From a checkpoint of a small sound classifier.
Model: 7.78M parameters, moe expert_choice.
Training: muon at rate 0.031, 4500 steps, batches of 512, held-out accuracy 99%.
Data: 15625 training examples, 147.5 epochs.
Rows from block 7, named by matrix and row number. Rows with one number belong to one attention dimension. Each number is 500 + 25 x the weight over its row's rms, rounded and kept within 0 to 999. All counts start at 0. Numbers have three digits each. After the name is the row's rms in percent of the matrix's.
# v: attention query, key and value (stacked) (model.blocks.7.attn.qkv.weight, 576x192, the v third), inputs 96-191
# proj: attention output (model.blocks.7.attn.proj.weight, 192x192, transposed), outputs 96-191
v.76 096:507498456470475476491496479490487491486499513492502493483476468481486528552467494492477478535487469494451513515508506531468533504509500490497477435503481498462487507475476520485532495512508516489529495466512490505447483518522518541501450510506542477501489532479490491475510505535479480488
proj.76 094:531487474465517508497487495468496494514489484436497477526487527489438496508477521460488510503515509489492489447492494502472512493499514468530449504518495495564455481517482480519514531518514505506482523489557471508501536523483491515482480502465510504514487531503532524532541513509493497500
v.77 103:526454503467463491518471532519480521511524470509469491506520505498475509499508521460434479496529517521479511511561491453501529463492446491517466503488508501524510470513488488457481517527469475473503514507473529500526548481531490450500516548488538499462503531517471516503537468493474547533
proj.77 098:494472480510498490481510441483483483508527496515496445516493485502523497494491481500518514504556519558545539499504507544475516527513471477498515464523460523480477468489481484499514479547501482535526535527507483526500539505518493506459515518459496467495521508512513449508496548488504465499
v.78 101:515559482486501490528443489489492506487524491484541511488473491482526469473480524452480531491494511507528457507508503497424472510556450531492540514480480496455499484471491479493493544505480518517507482429505529500524511545489521485502491468538524470478488553556515488497466471520492513529
proj.78 099:502525519508480532506478511487497533517501482508506479483464486471497481486516479508500492503485499486483524493510529481508534512542547485466529517461492501471515484495488442518529482513477512455501524454489494493479459472564488501491510508498507484528483462499494481495539472498518493497
v.79 093:494492575480496451497492506477527497476511524513512541535530488548504497503492529451498510514473507466496533504463479530515490501536521504523517478531524504533469500471509495502500488532522544493503517511506545525504549498494528472491506486485472471491503508441481518515500470527501538480
proj.79 099:523510470500526519499500508496498491470519494495496537503472495519526460540453517504508499506473521497513499529533518488492543491524515501496484503493487489552513546495482561473445571488464477498460541516511538453492491509507494460531470509506480535507532491495497520538499494516511494503
v.80 101:532498479546512499488449501524532485526508493499462508512502516492573508528490515492485476517489468466475495521495518519520536518491531511499463454514503519532510491525512509470472508499495508476471500482475481498454502471514465456503487497460492548512495455478462478513557501500511523482
proj.80 101:497515497540453544514538501478525504498475526505504503489482536525471500489483504489525528511465492516563539518482511525523498511492474485508513520463508528542507490510538517477505465490513516473506501490520463502550451505464522472537500481534559481517502482502483531490491491516511507513
v.81 104:497460538513507508487526466547510501477549462488517508510494536518492529527491511544499491515489477518479505469499436513549495523474508498485505524513504455497436495471490488498485486481512463491504477536538532477511521485463518505472533471491481528478482542518471529548477495524479515472
proj.81 093:505471525461533511536547497494460485463523494473493461519480504483497481484545508473489473510527505505458507509521509496530470502482553507510481469480467474466493504472527507492531497520553503533497535525509483519454522524551449507538506519535511444472484524531479485472531449494490516540
v.82 097:528523502540541503490483521482471515477499514529496554488519512513526448447468537497529524520460543521476454503478482490500531465485489532484514527529510485487462513493487549467471516493490494456476533474450496515476505539469485492475519517514470523499495488498464511487463498484546516495
proj.82 101:471462503498493505494502512508481521511474494502484549515502505490483485466503546474489476490493471547463548547494502511522496496532497495533502538496509467501496488530515455452486503522481499498493508532489536453479459516481463536536498509514540500539459483505490471513536499480484485506
v.83 095:491514465523510454507513512529508472522497539501556465527534504511499517461526486514464475471479511506498490474488473512521517496531516513525451472484533538510490536470480498503560518510487531500513489451506466527501515495495468480518458491536515488473493504544475497502503552551466478516
proj.83 106:484499528501503545486523561514458458492497481535544517472503485495481490500486517518486482496509469496545470529468488470484514510524467481477514494469441505542483505501523532487454458496474512513491492525467474513518458497494529527496513522458494485504494545492520511477506546503452480475
v.84 099:483490452518548528513503512527518464503508516502500514505516497513522444451501551535486548508489516514500491503466560488464473519506489471539505488520536500500483473515490482479516528475530504485522547535499486502493494452478482515492498512474474542518456517458503452493460467483491489504
proj.84 109:475541515471502515504475484513482433503515519503528526523482451500525488542531499507499503477463504473493471525509521495472472521477525534461513499518502487441525538477487502510497454523533487509479536563495522446488485481499493510493474472503473546505521513460492528494511464537507468483
v.85 104:529505553498486527483493471506513508505504496469502532508507511522509513489523465474530492481512476519530544493499496506492476484483486460502529524506504472538511488501515472485523501493507513515432470498476514479459466518464465497587494478526533522531511494456540488553541469502477490501
proj.85 097:507534466479493535502503500551530528503490512493499464507490508477506468482554492511464552503504490505493479490478497507441512468476449505522481551495507545497490513492456481513484501526476515536470501482499562485525495471492522540441449495454486516527521540533519462500518506466524477519
v.86 092:457505479521505491459483522532486508492492448565465539464474545498486448490521482489473522509537561526499493499501488503479504502557522508474548480482553506472463482520545500489511501493524494494512518520536496463515466517480483497495483485516504489499457474542477504477500494514503474505
proj.86 103:526485476503521499482473478496498496492491444525519495441466473462549501542471519480466544488521509456510486528512485491472488495546522492493496483486531477473477532477469462470506483492489500538491489511492496489479518476516470505499526466507502554487488482478520566500482480451472481472
v.87 094:473490487517486506542519475446495515516534513547514482515499477531454468514505485535537500556441515512508494534521495457518478531499470513524464513497527498508519497518430544496509485518497521540506525503470517514504460503540481496496471474512485518521522491530505541507493478526475537476
proj.87 097:450469502496501499455510480509533522499493572505495498483494527445448489472519497483500509480486492499512506473501522494508443523457486512459484541522524490531509486510521502487517465486517496488480486445532512488500468475511488506481536530476484504515516502467503476509509538471466505509
v.88 099:474502462494530519534509487462498509538516472510523468493501544497541485514484516516584498511512523478485499477484473474471471507516462507507481515532531475544533491498481500471473548526502493494512456512476511560510491493495520490507532567470484461491444521505506462461498500503507488500
proj.88 107:500514509517533565511446479489499486511485501475453532555472500508538531483467527510472492526481522492502459481469433467534493483490494490535462494500471524437448447468495485499525503557474509490503532492495518469488485538526500500457492507525527490510490525476504513503511498488471510502
v.89 101:495460482492502453451455503463488530516497508521498462446482534487571489506523512499524503509498502493501508487511487508531499520472510498481504515452534491514508479515466486539470534516430537516537513493535477531457488472535516500495487484489517450490520484486502526485526488516493495472
proj.89 103:505436506462524485525466516490496529534504513496511512441481476526533485506516472500475500497475475502498565468466509501521517497488461455525500508514554491484471506525452503531483482497477490450492482520465483518497525491546496518505546489486539484456463506489492548513480515487518486503
v.90 099:472433503509490512476453486510523478499508513451492500478503523508511522486517507501465507503492485490456522518530484489484470488428482503431502498524498518491464524493500484525440520506521534502549488470483523458509512536447503477502474504506499468491503534492474463504473518458445507509
proj.90 095:509527505468502517520449444476505455503504498516497502503467485547493508521504436530509503495572516509511503533513490517501502538507490500469527499475493522537527506495509471473517481468553475469464490460486465505490506477501519514497520476507516481435488525518489481517538483497475568497
v.91 104:497531427527532494502514524495478467511494490495495482470544484467494527497490494450495494566492498463541503533463522494478503485507488513504499521460445509535519518471497503456501503488496495519511506517498521496485497508549517520542508555461489470487502458452533512520474476488510495496
proj.91 102:529518543473498490502519515458508530503514468505466483544504518494453494506480489444533513485475498471473484478445521484498491539527529483507514444463469473516446488487474518492512530443471527484528464514518477511553490503533520467455523501501510487458492508519521480519519516469491448498
v.92 097:544476528507555480498470521474504491500540501507502465486517501492487532518511506491499510504540454467503511488497539496497499473529491475453468469542498515474527508514490549535495485499521496464474504549499520460472498509498500521447542564491504522491537524483488479500507515492557476470
proj.92 107:470501487477514528531519503473560500519509475482514472498440536508492516530496486519503509485492447535491480500521521476524491512542528512463555537473529520448515516473514504504470496477478460507487540500467502466490511508478516523493480460483493532512526542510520525511552506486472514521
v.93 105:471488532502477511522470443532536506476482490456486536508489496495513517514440503527491476505516484486477539474461494505534508538487483488471487468522485476521525517474456518522500542518492473519537530514472487473469566492515486503505506487486493542518493532473510473490499521480484461498
proj.93 112:515492458480519517518506480512511546498521526478493507523488490466507522514519507457465534522510504492473496483526474525510530483479514494564477505522545461515482511499459524504502499540526522498468506498493505481463466529475488461482518484522491500506515505521516471477471532512526488475
v.94 105:482482490481508528508537465532511487511451562502453516486480462535502477530511469500505455464518524476490530461513532441522471477493476532501493532498543504473502528487488562463510517490488483534505501521483504533464449522493509543505517492508500534516502500487486493511491509528513465506
proj.94 102:520490522490478523542469537514470514493516499523504531474481454486535513483485533524546490496487497447522498534491517470523433504468537493502502441506504503522469458491567522513478495492516482498455523494486519476478480502513508520466483489480493477554527537493450501525479490458495481499
v.95 100:488546525497491476492548480529514516487460573513493539521517512491499509506452511471469478492483494545467498509478486477466478526505499495444498500483518477500520483483477522525501491466527482530475478478459483515500481522509474556495496496448521482480529487475532475498492497575551464504
proj.95 108:502524499493530506513499507454519469539507476487523507533512494499503504493495497496471497519504497499451496485444536472505485513530481488505497524530492494450490499464486493497506478516506507510476511495506486513482545502509492526461497520500501498471513496489492475528481522529542477505
v.96 100:456465517469536485489459522488498466533530498490451510479555506436480486503499493551522495482528484473483505504524487552527498490488475483520453507506506430502487530479514535522502479521484488512496527492503489470480545545510487463564493507520504497489493524462509468470522471507453506472
proj.96 093:452510516463538525476510513500530549503489501496527518482524518521446509517454501483518481528519469507502494487530493502497470446448446502491524483477490504489482490514530517470506464500468557503475456515466502467494507506491538539456543483500513465522515525498510475480485514491472500511
v.97 097:531499532513521494501460524547510491508437507511483517503492486465543510505552503503466502502488469483507515510449487496502484496523470539543495472489500496471473479477486476500474522499539485487477490515515496447484524469497484486549510480523493486482524505505498504476520457489479474474
proj.97 111:483536525495509470460527490480506506512532502517460480557449491520509540487494500498449507531513533515543466485504484476479578515459509536504453541488517439484491524461528490498501480464487555520509529531503458484508448487503546464518462468477500511522473487544514514507486466500481468519
v.98 095:481488498486534473533514480503495529503526522466515498478472542511531523447466501517504476474505517528491499465511522456507460517459468533509520504492488470493491481490479513481488473490494483500497481511464486474545501526488435512490471512488462470531457534470521515459453487491526501468
proj.98 104:494509476502495495519538490503510478546502506484484518467533455491473476457510534505458476548471485478528458535455509525464469496510496488484443511519457517503490540490474517494525472489515489524483501485482482556539533518531527457464547501478479523480461479526512523502542509504488467495
v.99 100:517518489528490484499538545506532483526509518517500445494455450490534471486472524498513529501497480498479507475482507454495520544478484497491495505497485530479508530474503482461477516486467490553482499504513488530474501547524532514476521487518502502522484516536550516475516486520483490492
proj.99 102:545471457512485491483520466529498519510444489498475499497515487471523504471527562466525478500529483481503516490502518491525527477456473516536536483500476505555509545528518490542467479528494450518459490520460457462494458500486445520501507531506465486495500488491504524537484514502509480511
v.100 100:525495541509488489523500504483472476501525496542486471485540460474504490494527513513512523513570529504527506490540488530532548493490527498520489492527519504487469514526551523504506492456513487492451502539566541563473481559477517495497488489570492489499476511528563492464487500492509446531
proj.100 101:462459500509458483499488476548519454511488526494506533535508478529528539478513559522515479482475540519473535479506484480510473564547495479465462449486520496500473517479512514477458504456501481510473524521502487540502503484519478518469472479521485541464498459509553510484493486525526482524
v.101 103:521529495520471510475498518510536458512501518514544487540493499524484457513501479468489514454438519495528518501496515476552484488523475513509497513483511491492508534491509452503530502516476513531526488487526520510518507469495488546508564478483538522514477455476482477511498550469411499450
proj.101 099:515482469489535488481485525539534528513530449495481536529505526536511516430499493466476496512496478469461500452489487496514516507522485512521491498508471493540476506498495522527515507479499494541509501520483511438449502459534548487521507463476496444526501504464471445506528490512498507491
v.102 100:519501491514551488471492522499556474495532564517499518484497496443469496505501508463466542533479500528525489528473477499504491498464531534527516490484502527485526529504487456504497498515527495484540521518536500494494502558497531466505496478531504499550490555485464496516530482494496528497
proj.102 107:476486516505478450495512502536501490496474503525510548482477474524499519510498473474484504501482500451537514507489498477485464509496524474465471555527508532476499511553478508560513514499532468483500480536467471465535491494543503522532466491479510513558511481536483496499485513521498517493
v.103 098:542501526461476503464508485510538483469490515524497559498457462504509512517484546496511452496533517519516533533497474524491474509491492497496500510524539498514471512475510495489490466511524506526535496441517510490458534505478512497464462513512512517488542418498517488546493502466498493475
proj.103 096:482499505512499489527512509478518478488523485511506529460463493525518518447478455529509502488538460511471494477484490504539538520466514490512479474502511482562516491510504496495463524511478514462476480502518516498503519534488534452501522546517507460485487523505506511513518476479515497515
v.104 095:466495546475444518470498496503510481503472505490491490509504488509490528492497515453538526499512483520432546501498542502559478459534470541516524491492530484522490489487487496492501495428492498486458528497512508513495502526516545500519495489509497503487499484493527515517494465494434533465
proj.104 098:484473515475522500449499504471547523509518539480550528487506470555481520497459507539534535525528443502459545524509506447496521505483464540467490489495509494540507545485510535490531523496506489497467511508479470507455515480463486508531472500492491492498482496515467537517492510478520496523
v.105 105:510535537518534482516545498551463506503483532522485459499528498594480508523481499506537501466492528451512515482504483472530532505498505460512488469472500530459503496505513500493527492498501473468453493513478489527498516516480518492507445518506523463517486453514518487512489512513568472489
proj.105 101:545508534486524506483484504512478519476507513492457520498467499507559434475520467504501499536517518507478519471484514512532514465496487470490535518514483457524467497517503502461513478501501507531519471520524483519516516526496538514489439510494524489482508512499495473506443506525484509538
v.106 099:534506524500496496498474523505510477484489511500577507538501520498460486499478530563528488526484528480488515489463481515485529488493521514540474463489512471501495502499492501500509488518501471469525527500468519468447508502459463527532511509512502504537511527457494488480459490505527511515
proj.106 099:481480484482459520488564479467505536484541510478520464506516510518488489497498539462483494480499509463479509483493470518497495488553514483446502506508485504461503501494461526523532488477479502510480478539525475474507506552484473489495501459510478502445475468473493534504510515491503502508
v.107 103:563510520426539521528479507525459490525498508487476481500459432477475508517494530494492486471518537453464540499509490473522498492504493548529495475477471550484502472502523468510493540460492504549483521510492509486473523497535497506479470528474502493479513537443504496495512516539471526528
proj.107 108:487491512472493504535503473515478467481548502534474500469466514481512530493497501506503485527492545475499459497472558440472488466496487507488488513523485536524502522521512467451512510517485498517510528497523489490493480511476459491468452544523483498513479489485440548508505508495495508519
v.108 100:459479476536505491512504487458529489510490537507478466476512513452517502470552498443449515501466471497502507507498447511479511512475526508510474481450485496467521491447515572487483467481527497438484500519529464472514527485497505519443522550489471529521514480476519475488513489469511543516
proj.108 095:476481483518459531521503485497476500489503496561504531533449521496508445525514517460484510473541517505532521559479482508458536496494504473508496465494498485537511530560516471475501517515493531533514524501480470495541484480455535479494461500479539515498521527463499471505517510495511534484
v.109 097:500477545524544486460557484510484503517499497547524514472494486531482553471490475518470519505487533555542505510510502503504551509488527494491473456527511520450481527508520514521513510525548488549505473528484486532525493478498479475515548546527514498496537476507496514510525499484495516503
proj.109 102:474481491476495483494565490500509468492537532479507507502505474514466522495485518486504556535518500498487472497484510542473508483488496497508480492505499475508484522475521481468541469470451474550562512505478480479531493480489487486519527474520500483470544512465549517491492506530495486471
v.110 106:462547501506530526498539497482481500500472498508491506463522476488513491511492439481520481481515529497479507527533515461491530485492470464470491484508510517492554471547515488510561535522506508459488523462474503475524481481488506485554495490510458519518517494539518467470485489536494479466
proj.110 096:485524536505532505468510509525486488505505495501521480526529482497537480478503512489516548444473493534477528511515490474467527473501485518515519473456496467479528556537479509529493492502472553532520494513472509520523545531450478514546511534491524460519481483480483472500503499487430508503
v.111 101:487481532513519526465482535506527498510484504484516495463480497523506485490565469505450483504499501557540482493482470493536479539476512491497560517510486465486485477525468507526489498504496543475495542498503486524521501504525537510560478482529497513507481462510514478476555481510521502474
proj.111 106:457473493465488506495505531489510481509481485514512516496479502495516479514470504533515504517480463459425484468481464540483420509495503468489507480474488449492527496517497554472526518515479523498483528470496505483533510495485478458497531524511495496520491474487501503532514502509519527465
v.112 107:505527451469506525481537445460471505532457500494479499511485491539505479509508490549521543494521491485467487503487482507495524504515519501494509499555498533518512501439477462494458540531494470499535510538505493528467487488551479508535523510491479509515532468496476520515503481467419520483
proj.112 107:493462487488494514520490540544496529492461530527483486500503496458508498538497480466547475522522527492523473505492538480437478468479467489536480501484497503529485481519474508498544496480518500500454534453513488516536521482548483492505520516518504535492463535473483521459493543513464447503
v.113 103:538488525503551511521481516506545519512451484483535538472504509519509503490518511478510462457462559485444478511480526471501485532478508487491502520507528522532521503504515515492522545549493504532493506510491527489465525496501440516497480463520472478470503447515472488484540484535506517490
proj.113 091:470484525501520560474519542500541504493492485496515479527507490532533520465501466495491496469511491498489504472489510476526509505503505460529520565487502449489504523462521429552568514527492558468517518534463487525504471523482519515518503495503513488514514497481489493537513531504482509504
v.114 102:479465498482493493495493494529487501516498478515515523512490476505524507486490536536492517506543509518484488514489462469567504541530499530469527462446524506517446450479553546533479467476481515488480511537512459511509519458481516494461501468523487506494530544470528491471496448474506497505
proj.114 119:496504501481548485542478503509473508508522520470502476463500514475496480536506448506449473459468476495515524493487474480514469545533483487481490460549514478531484509529512526515533496471503497501483537491491471553520500495483469476478454527493488491503485469499488508517485518515525548527
v.115 097:487488524499494501511450532507488485535496491472486476484504482485494455483513510481485531523474517471458490514457487497518529506487480493497469482489507493489501533506506535532440484488485452505541512524499487516469502502536471536489477478498514519556506530508510503525518498473502489538
proj.115 097:518506507468541494465502522472508524516437470511500532491489514506503466482509493501484464533505518474536518468497492459466460500490482479540484519518520488510485459497451479477532446513521540513504510484511511503506465489503502479498472498472509570558524484491533485473479534513494518460
v.116 094:510493504529475525493471495471482491502461481514487501476509531506507494490523522496472479513489519447481529505479436476487461499548547492508521531479508545541461527499541465563473489475497497445503536439521484505493508468504520517508489506484486522503504500449485493515533471494471498491
proj.116 095:461505490474461479504469500519527503523483507522500508520503506518489440480517464492490518508485489495511567526510503512477501483496496489555480510426539488523531459491521519472458542472565493475493487533484499458474490502498525481498464477452504504472534505489498515458504499531537526546
v.117 099:526519517501520499486509526500508528485501488527474497506489474491504510467514480530502487507515488524528477505529469511532508498489507475496478499557508497512530504539535468542473501539492495497473469490485540552502551489473532523513485502476493490541453548477484497495480471489491490520
proj.117 095:499499501490495470497486466501522494525499551478507446490511491519492499490514518484481483467473463528540456516447495478467545483482479516482480496473423533480474482507515508522524498524515492517479458463446498450464491498470522476495507497504516514469490454510515488521495476479528483499
v.118 103:503441515489510514521462495509531484523492529489484531541523490494536492532459503505473460529533530500461475457471464457501525462515505497473426492558479466505501481485501496532476528501526459506476503479518501485514517483493491478495484525532496521513499516500510497516515499488502515528
proj.118 103:510530531488488476489533509508464493472473502502526508509500459509490528512507529475500517523527526476508503457442529477522498479529544531491507463516517470544443509459522533526539530513477529487486507491505504546517514456481524507525492492504495494526513510512498479535533442514498531493
v.119 104:472455514501507444463502519506510514491469514531532505516506511505481501502511514538521502530547543557517547488542468485496556507484478483524483489556538450461472502478497481486481456470468476494507478508497453490498507532500455516490514470515463486485499472491465531482534509520523529489
proj.119 096:548499481511528512505474480455548475510546494525480492495481538508517445520555461501501468505507527489445495491516510515484542504500480521496473470508472495479523536499497502523534508512512474502516521502498530493498498478517464515484506475446462517487545520521522478526508451461493485430
v.120 098:477475499511473505485542497508484534523495514488497525528495517466504487545523500481502473530491520496491481486520556525502519496514452452490502503504501494484511466495507549489533518502503503469469504478498476475513540479459497494485473519569538485462464475454479462504476490511477468489
proj.120 100:513447487489512506491500528502526498476472437554483487514493477510512479553491521514450482482497488507474471465481489448489533496471498514472494508511473503473457435514474520490505477461480480509508526554496487475497477522502478475510476496523472499480495500513499515472486514505525522518
v.121 096:553543461529476468499550484515500525514529473486495520454529535553489521473482478487488508518468458487528496515544482537472539452503512534495493513509506548471504486523509490507466510556495478527508507515523511474547470485528527494493544502488511478463484486506513521476507440525518506479
proj.121 096:477502504506513508476562480457498443477519488512470505485512548451478486490501511505482480443525489504503501514480509516468465477486488559522482468480483493500505474510515535515503499496476480517496484521502505489485546530532464504446545509490523523507488497493507503521525449562529509517
v.122 096:478525481498517520513495470469484478486477488544514498519449487472505508493515492514484513513547521521491500504491506516509482490523517479521547466448523488476537495495462471526539520573506478491483516500509502506495467517516516542572516437492526521480496461451504489535490532481493476511
proj.122 099:484480494434518520494516513482503529520468496514457494480475467496537506477540484502536511505494509433496522486546558531483506493501484501527543496536532511512500495459481527483448508497494517497475541498548570497512504461485515497521492471487501497469523534542526516492450555479526493467
v.123 097:510535508499503503551449538507528517498526476485515473503506445522520492488489465530493514523515497516468458480471482500529536528530522499525523518472516485477492474503516498512520533483494489549475511475445529460491489519519548459524478544521505460490506519487472525466484484474433484486
proj.123 097:513476512481562505517507526469467527516476496496497499517534518549500477496514487449524531523461465515468466511469493449484513465546493492513486471475483509483505456534487492552493486519468505508550506524487508526457509514504507501505534500498512520473520503479507497505482443470495478478
v.124 099:509525488514540515476509487499537478479487528473507462514497521518512456473518513441460484483565499514526488511483494490449514501501496489516478517507469493489489464541468519525483478505510501509491520483478485439528496507506488547516459522506566487511508472504513456522520451451526520553
proj.124 102:508517475506505483512449500482469504514478508470551543467506501489472470529523536536505491541474490503534489485555533465465495487531515516548509520539490536477554499506519519517523508509485541486471513508516476453523512520547508531517517495479520472496535479477485512494512481510474462496
v.125 102:512488506503472463487478515521443493451505494473540453512536501527503550503503490508478482462488519522515527466460479462503527517532504545497522511508538467488522503522531450473501541497499544522503583505492509494500511528490514489496500505478512524517511477493543497488483512483476512518
proj.125 099:501481518509515486479535506483490541528493513472503528507481470499545492463502503538500505547520465488502530509531486481493457524485530538539486526513449461494517513503481491509531529518507459500540524505529490461492499507516513499481497515492467512534477512478507544489514534509502524538
v.126 105:515519521536495479471448506521491462519556494492503511456496481542445496483518464517474495493501489543444481528486478533513500469517499526484459503463480539501514477551513481525489499541487522473512517528471497466493458508538513521516496540504461509512523538468547481478504508484503544509
proj.126 096:522491505459504499532510541502510506495457480528494513548521535489524550502534498518488471478467507465511548503518506475548518515483523527473479498459473480485501521502496534517461488502476500512531508484472478543539438492513530462506479513513462509496505463529487497505517513486524504495
v.127 101:518471474490488504486532512510471510522483484482523519507519499495481514498477509536505499478534537491494482520468505502480481468490530544532498501501533467546509463462496515521477479478483450538482529501486554509476523498470500489513476496521465482443506511500522538505475471447486449505
proj.127 102:548483535470503570465483502479523502450517443483527466456506521501516523504471539511515535505502497528499515526510528423474472495487521536501490458454470437507525492527483530511512504489511485528462489530480470494549522490490484490481545491508478500522528519553474550507522453515493474469
v.128 101:479545476460508530484563460496519507517493483453509504513525503515494470503490500464498514504488478531485490524457467506513517493497477502456502522469492465554484498511491480477488482523477555456464527473484537471538494472509495516526481536514496487528534480503446524562485509451482499510
proj.128 089:457502519500513501482459507530509495465480505449474495485501491514530500496524508489445516464548534472512506484496459482479522483535527484485462508522508479466519521479487477547543483462464500471486489527520518526498524493494465523503546523515484551508529481521479478506536514502478506467
v.129 098:501494509505488498513500500480500481504483554543468458477511506538480534505488497475560522512483470488505532499458502478510473473488508488532506488477521486526506506523477502501500494541493453522469462507456520474491505485515502504449491529495485489480505550488530488559507559519518494531
proj.129 092:470477481491480514505518484515499508514492502437506506478477476511492526551521520462496532550507488476495483484490511503508537478457548527500466491465520518507487488525545494545459505471477549465495518499512475455448516515514544467506491472476523475499514474522507530486472507545530501532
v.130 095:477508532604506555471508499474509482508514520527501505512477484516518521476471449464524496545477529474536477531493550551483465522486517481500513480525493487480445479477537507532518476514474483524505474507499499472452478536488477525529521514508512498487471510494528487481472526530538488485
proj.130 097:488490480466468511481486509466456519446486475493487511516516488496476506509509512510508533505531480453531508488525486502521500473490533494467492492533484532493464523483517434531516532516437481497469526491542464480475511541465496489502481496463517526500533499484512547514541476484539515516
v.131 109:529510506487504541494489500482515506536487519512495519493517522484492470542469494496481475500540525471495514512499522473508491487475482471503516465449484466522465480468515504495495488537472497510523497473546500534516518460495492486481499496484479538497478514509523485484498474478507506518
proj.131 100:499548542520482478460516483493525510503503499529486501508490542494501498470541503502553496516492486520489489467479490478525544500515535490493497520521534527513498508485536550498503498472486491467455494510546491528468477531520501488499502498487528515519526468476472491487476422494524485522
v.132 103:544508528470449502521507452543486486484541492483494504524507542510550540512471521486531494465472475522468485535501535503466519516510549509463487477470521509495531478500492533531518471498544500527463508523511520488508454503488467469496473497462496500489478517487542487480496492519545466491
proj.132 097:523510516497513494506477483491512507507489495517481489509461512440469492517502531496509461454506510477480486459457466568509519445488513466500482480504476475514540516481484492494502503461467471475530506539461493498466516507472454510527507474541468422466490518524558457514489498547510497524
v.133 099:446467520508491457493492499516482495508473481492523474476496521491465508498509510531498458541512503501481483490537488494504482507440477516487473487506531514481541505489503485542492468463572461530493446469522499500471530526538500476511465474474510482511458534525480508461474491537508515525
proj.133 099:495520474508456465554511490502542513501526551524477491478508513488450490496480530496524507519510496520546486530510512492485521495508467486492489499476502474474482477525521492516479510508477485521506490482551517512525551491514490465505468496531548524516533535485506504464498493467534517494
v.134 102:510499484523451517502536523513530476518512494489533491512502495462503531493516499496498503543477532537473503541496514543543483509494542508521478473488472491451523510493536543492533516537527495524490496498486485534515534514481506524512479464528475502507504536490467516499505494520542474513
proj.134 100:460507514496502485513506473488481513516495474523422477498525477519509511503525472503506510460544522520548479498513554524494502519501525491449498449526483523503525509490500489508527479497488492522479487465486518470531493498472505479521493529484546492509477513534528497490531497503467488512
v.135 101:530486468457464528501498539531495541575480544500476515473525482518513459493503520489532510500461563489517518449490437496531495497494507500482538525529505513499566558490494467485517484451513489526525509534485527528523517472441501485517526523449487541481507477491476490523461488473507488503
proj.135 097:491495490467498464507479473545501511520495515473510516480468498485492468505518504519523503508544462471554501519479499467508530472510515505517463509556459513533457507548520518512466509560547483505504469497506504502517495528484503497492483438494478483603509463490488505486481481495464519518
v.136 094:483494495471493481537478456510485474489514507480525469490506483472511523486466534503485545522457470483474487512485500470528492536509495473538480504506527535501488481489451532489523552518504521529505524497518532494480509540500525448507516486470464559487461483513455548476540497502530464466
proj.136 100:497471512497483505511501518506527521499500488507521517495541478534512537491540509463537526490462499523496474494499535499495517519465483486494477498548520472506482487512499467497527488551524480516501553518461523453501489510501521531533431506493492527505491519478495481498484485469484525490
v.137 096:503495477459482534522479505484489538495520491462526481490526540480480506514523542492518546562511489490498472508506472513514521499498477509490529523493479509517488524469490522504553420470501500500510523455523517507439505523549486522490492492453526498509538549496458511533527541511491497496
proj.137 099:492470509521478512507512517492460520474495484484493520481472515489458511490478488502480513511528527493479565478463526451506491537488500522508507498483495473445523493469507521506470477467508486507497515479473527530538524468500536551541528491489538485508504525544468514502482515546487502513
v.138 101:487478488493527539483491499490472545473470508504494469493515517523486534475523509487483497492503520463516505489494487488485502487514478479512491498500532503506505554532494491478469506551503505487506518533496510477467498543502498465498520557481451480496552511518516538502510477523513532475
proj.138 093:510467506513524505517521484538508489475465529496503510549499527567500540496490505493494499480478493519522509505486530552498473506495502512448520483533498508487498528530519505483485496502513529507502499458471538503502531519584493496494485516510497509539536510483470459477494474478530497551
v.139 094:499452483519499506509494510460492540501517434486547486488451463528486459534477520531502507491472503476441496514464477520486488504512484492510516464452529509472463528529539458507525505477483503507482481427483535541509492521486504505499500489502505494521471464483485469513470470503494522503
proj.139 101:471524482555484474543536501483517481497488479485476430553513541489488473532459503494523551488497489509521534515460479482498459555493543492535503501476481514511493507498504572507527496508448499503499500537524442500506499468541488470497486503507496527503547482477455526472544526499493486483
v.140 100:527536522501496525503480497534535482511501485494506517541467488555537474499450513429522466517494514482550508489498527462484542534483505515492500565517514518504549479529526507491471507484514508496475536516527516546505491492484523526528468514543460484520509493473460501543432498513547512504
proj.140 100:500475529510493471521478466468515461449500513503491505480514509492480464515496489479495509474496518535508531507511507483508469477447517525505558544518483525530468511510506479478550476470525503493510482502505529498542504541479549522477491472497509478505477505533479514505513472462470499509
v.141 109:506492501493490497466496491506499454482521517538485487523509460454516536538500548515503498494474538520476505495459514463499528488501509536499503515530523502497500511483528425552463511553458461546470508500492462476477500499472517528494531479526531465434494504516507513490483494469514517519
proj.141 102:550445528551497529497524505483494501496490522542469504506523509506444505471521497492517513517534529446519509527538516458509460505490471494485493506507544503477526497499492483534506518481463457488534520493466491498489446471533470552541514518454495473480510494501488497508509491513499507515
v.142 106:494526525509509519501526469516489515455487477441451530516545505520483475539570478522518491588490497550501496480470510487534466496534490463454515532557523489495478505517487536483506515469508498482490499505517497510531481515488507477507529460482481506513496474526509485515543516481495510491
proj.142 099:493473520498529516439495521465466502520527465460483464491501512522514506508495489477473499502537525495496547538490459506504513534497486495481481493548500509494532527480464490504504503542486505458530524507532462453522447479491505504514505494549510494525471454518461505528525510526508534523
v.143 094:511540478549500452494504511536534503498507463470486523518537545510462527509518527471494533559512470538460486471528484533545498468488480488506497494454508485506505510520481506552492524480530480519495532507509479546509518507477504494498528510511510519499501523481511552498483476529506515467
proj.143 093:436463476547500490490491514531508493506533481465542520515529491513489538530496502499477491527469513505573477453495470526526518536504469504499489501449499474488481520502485512484527479482510473473463503479525553506499528504550503499473518483471481487490477479475504528436467467488494520456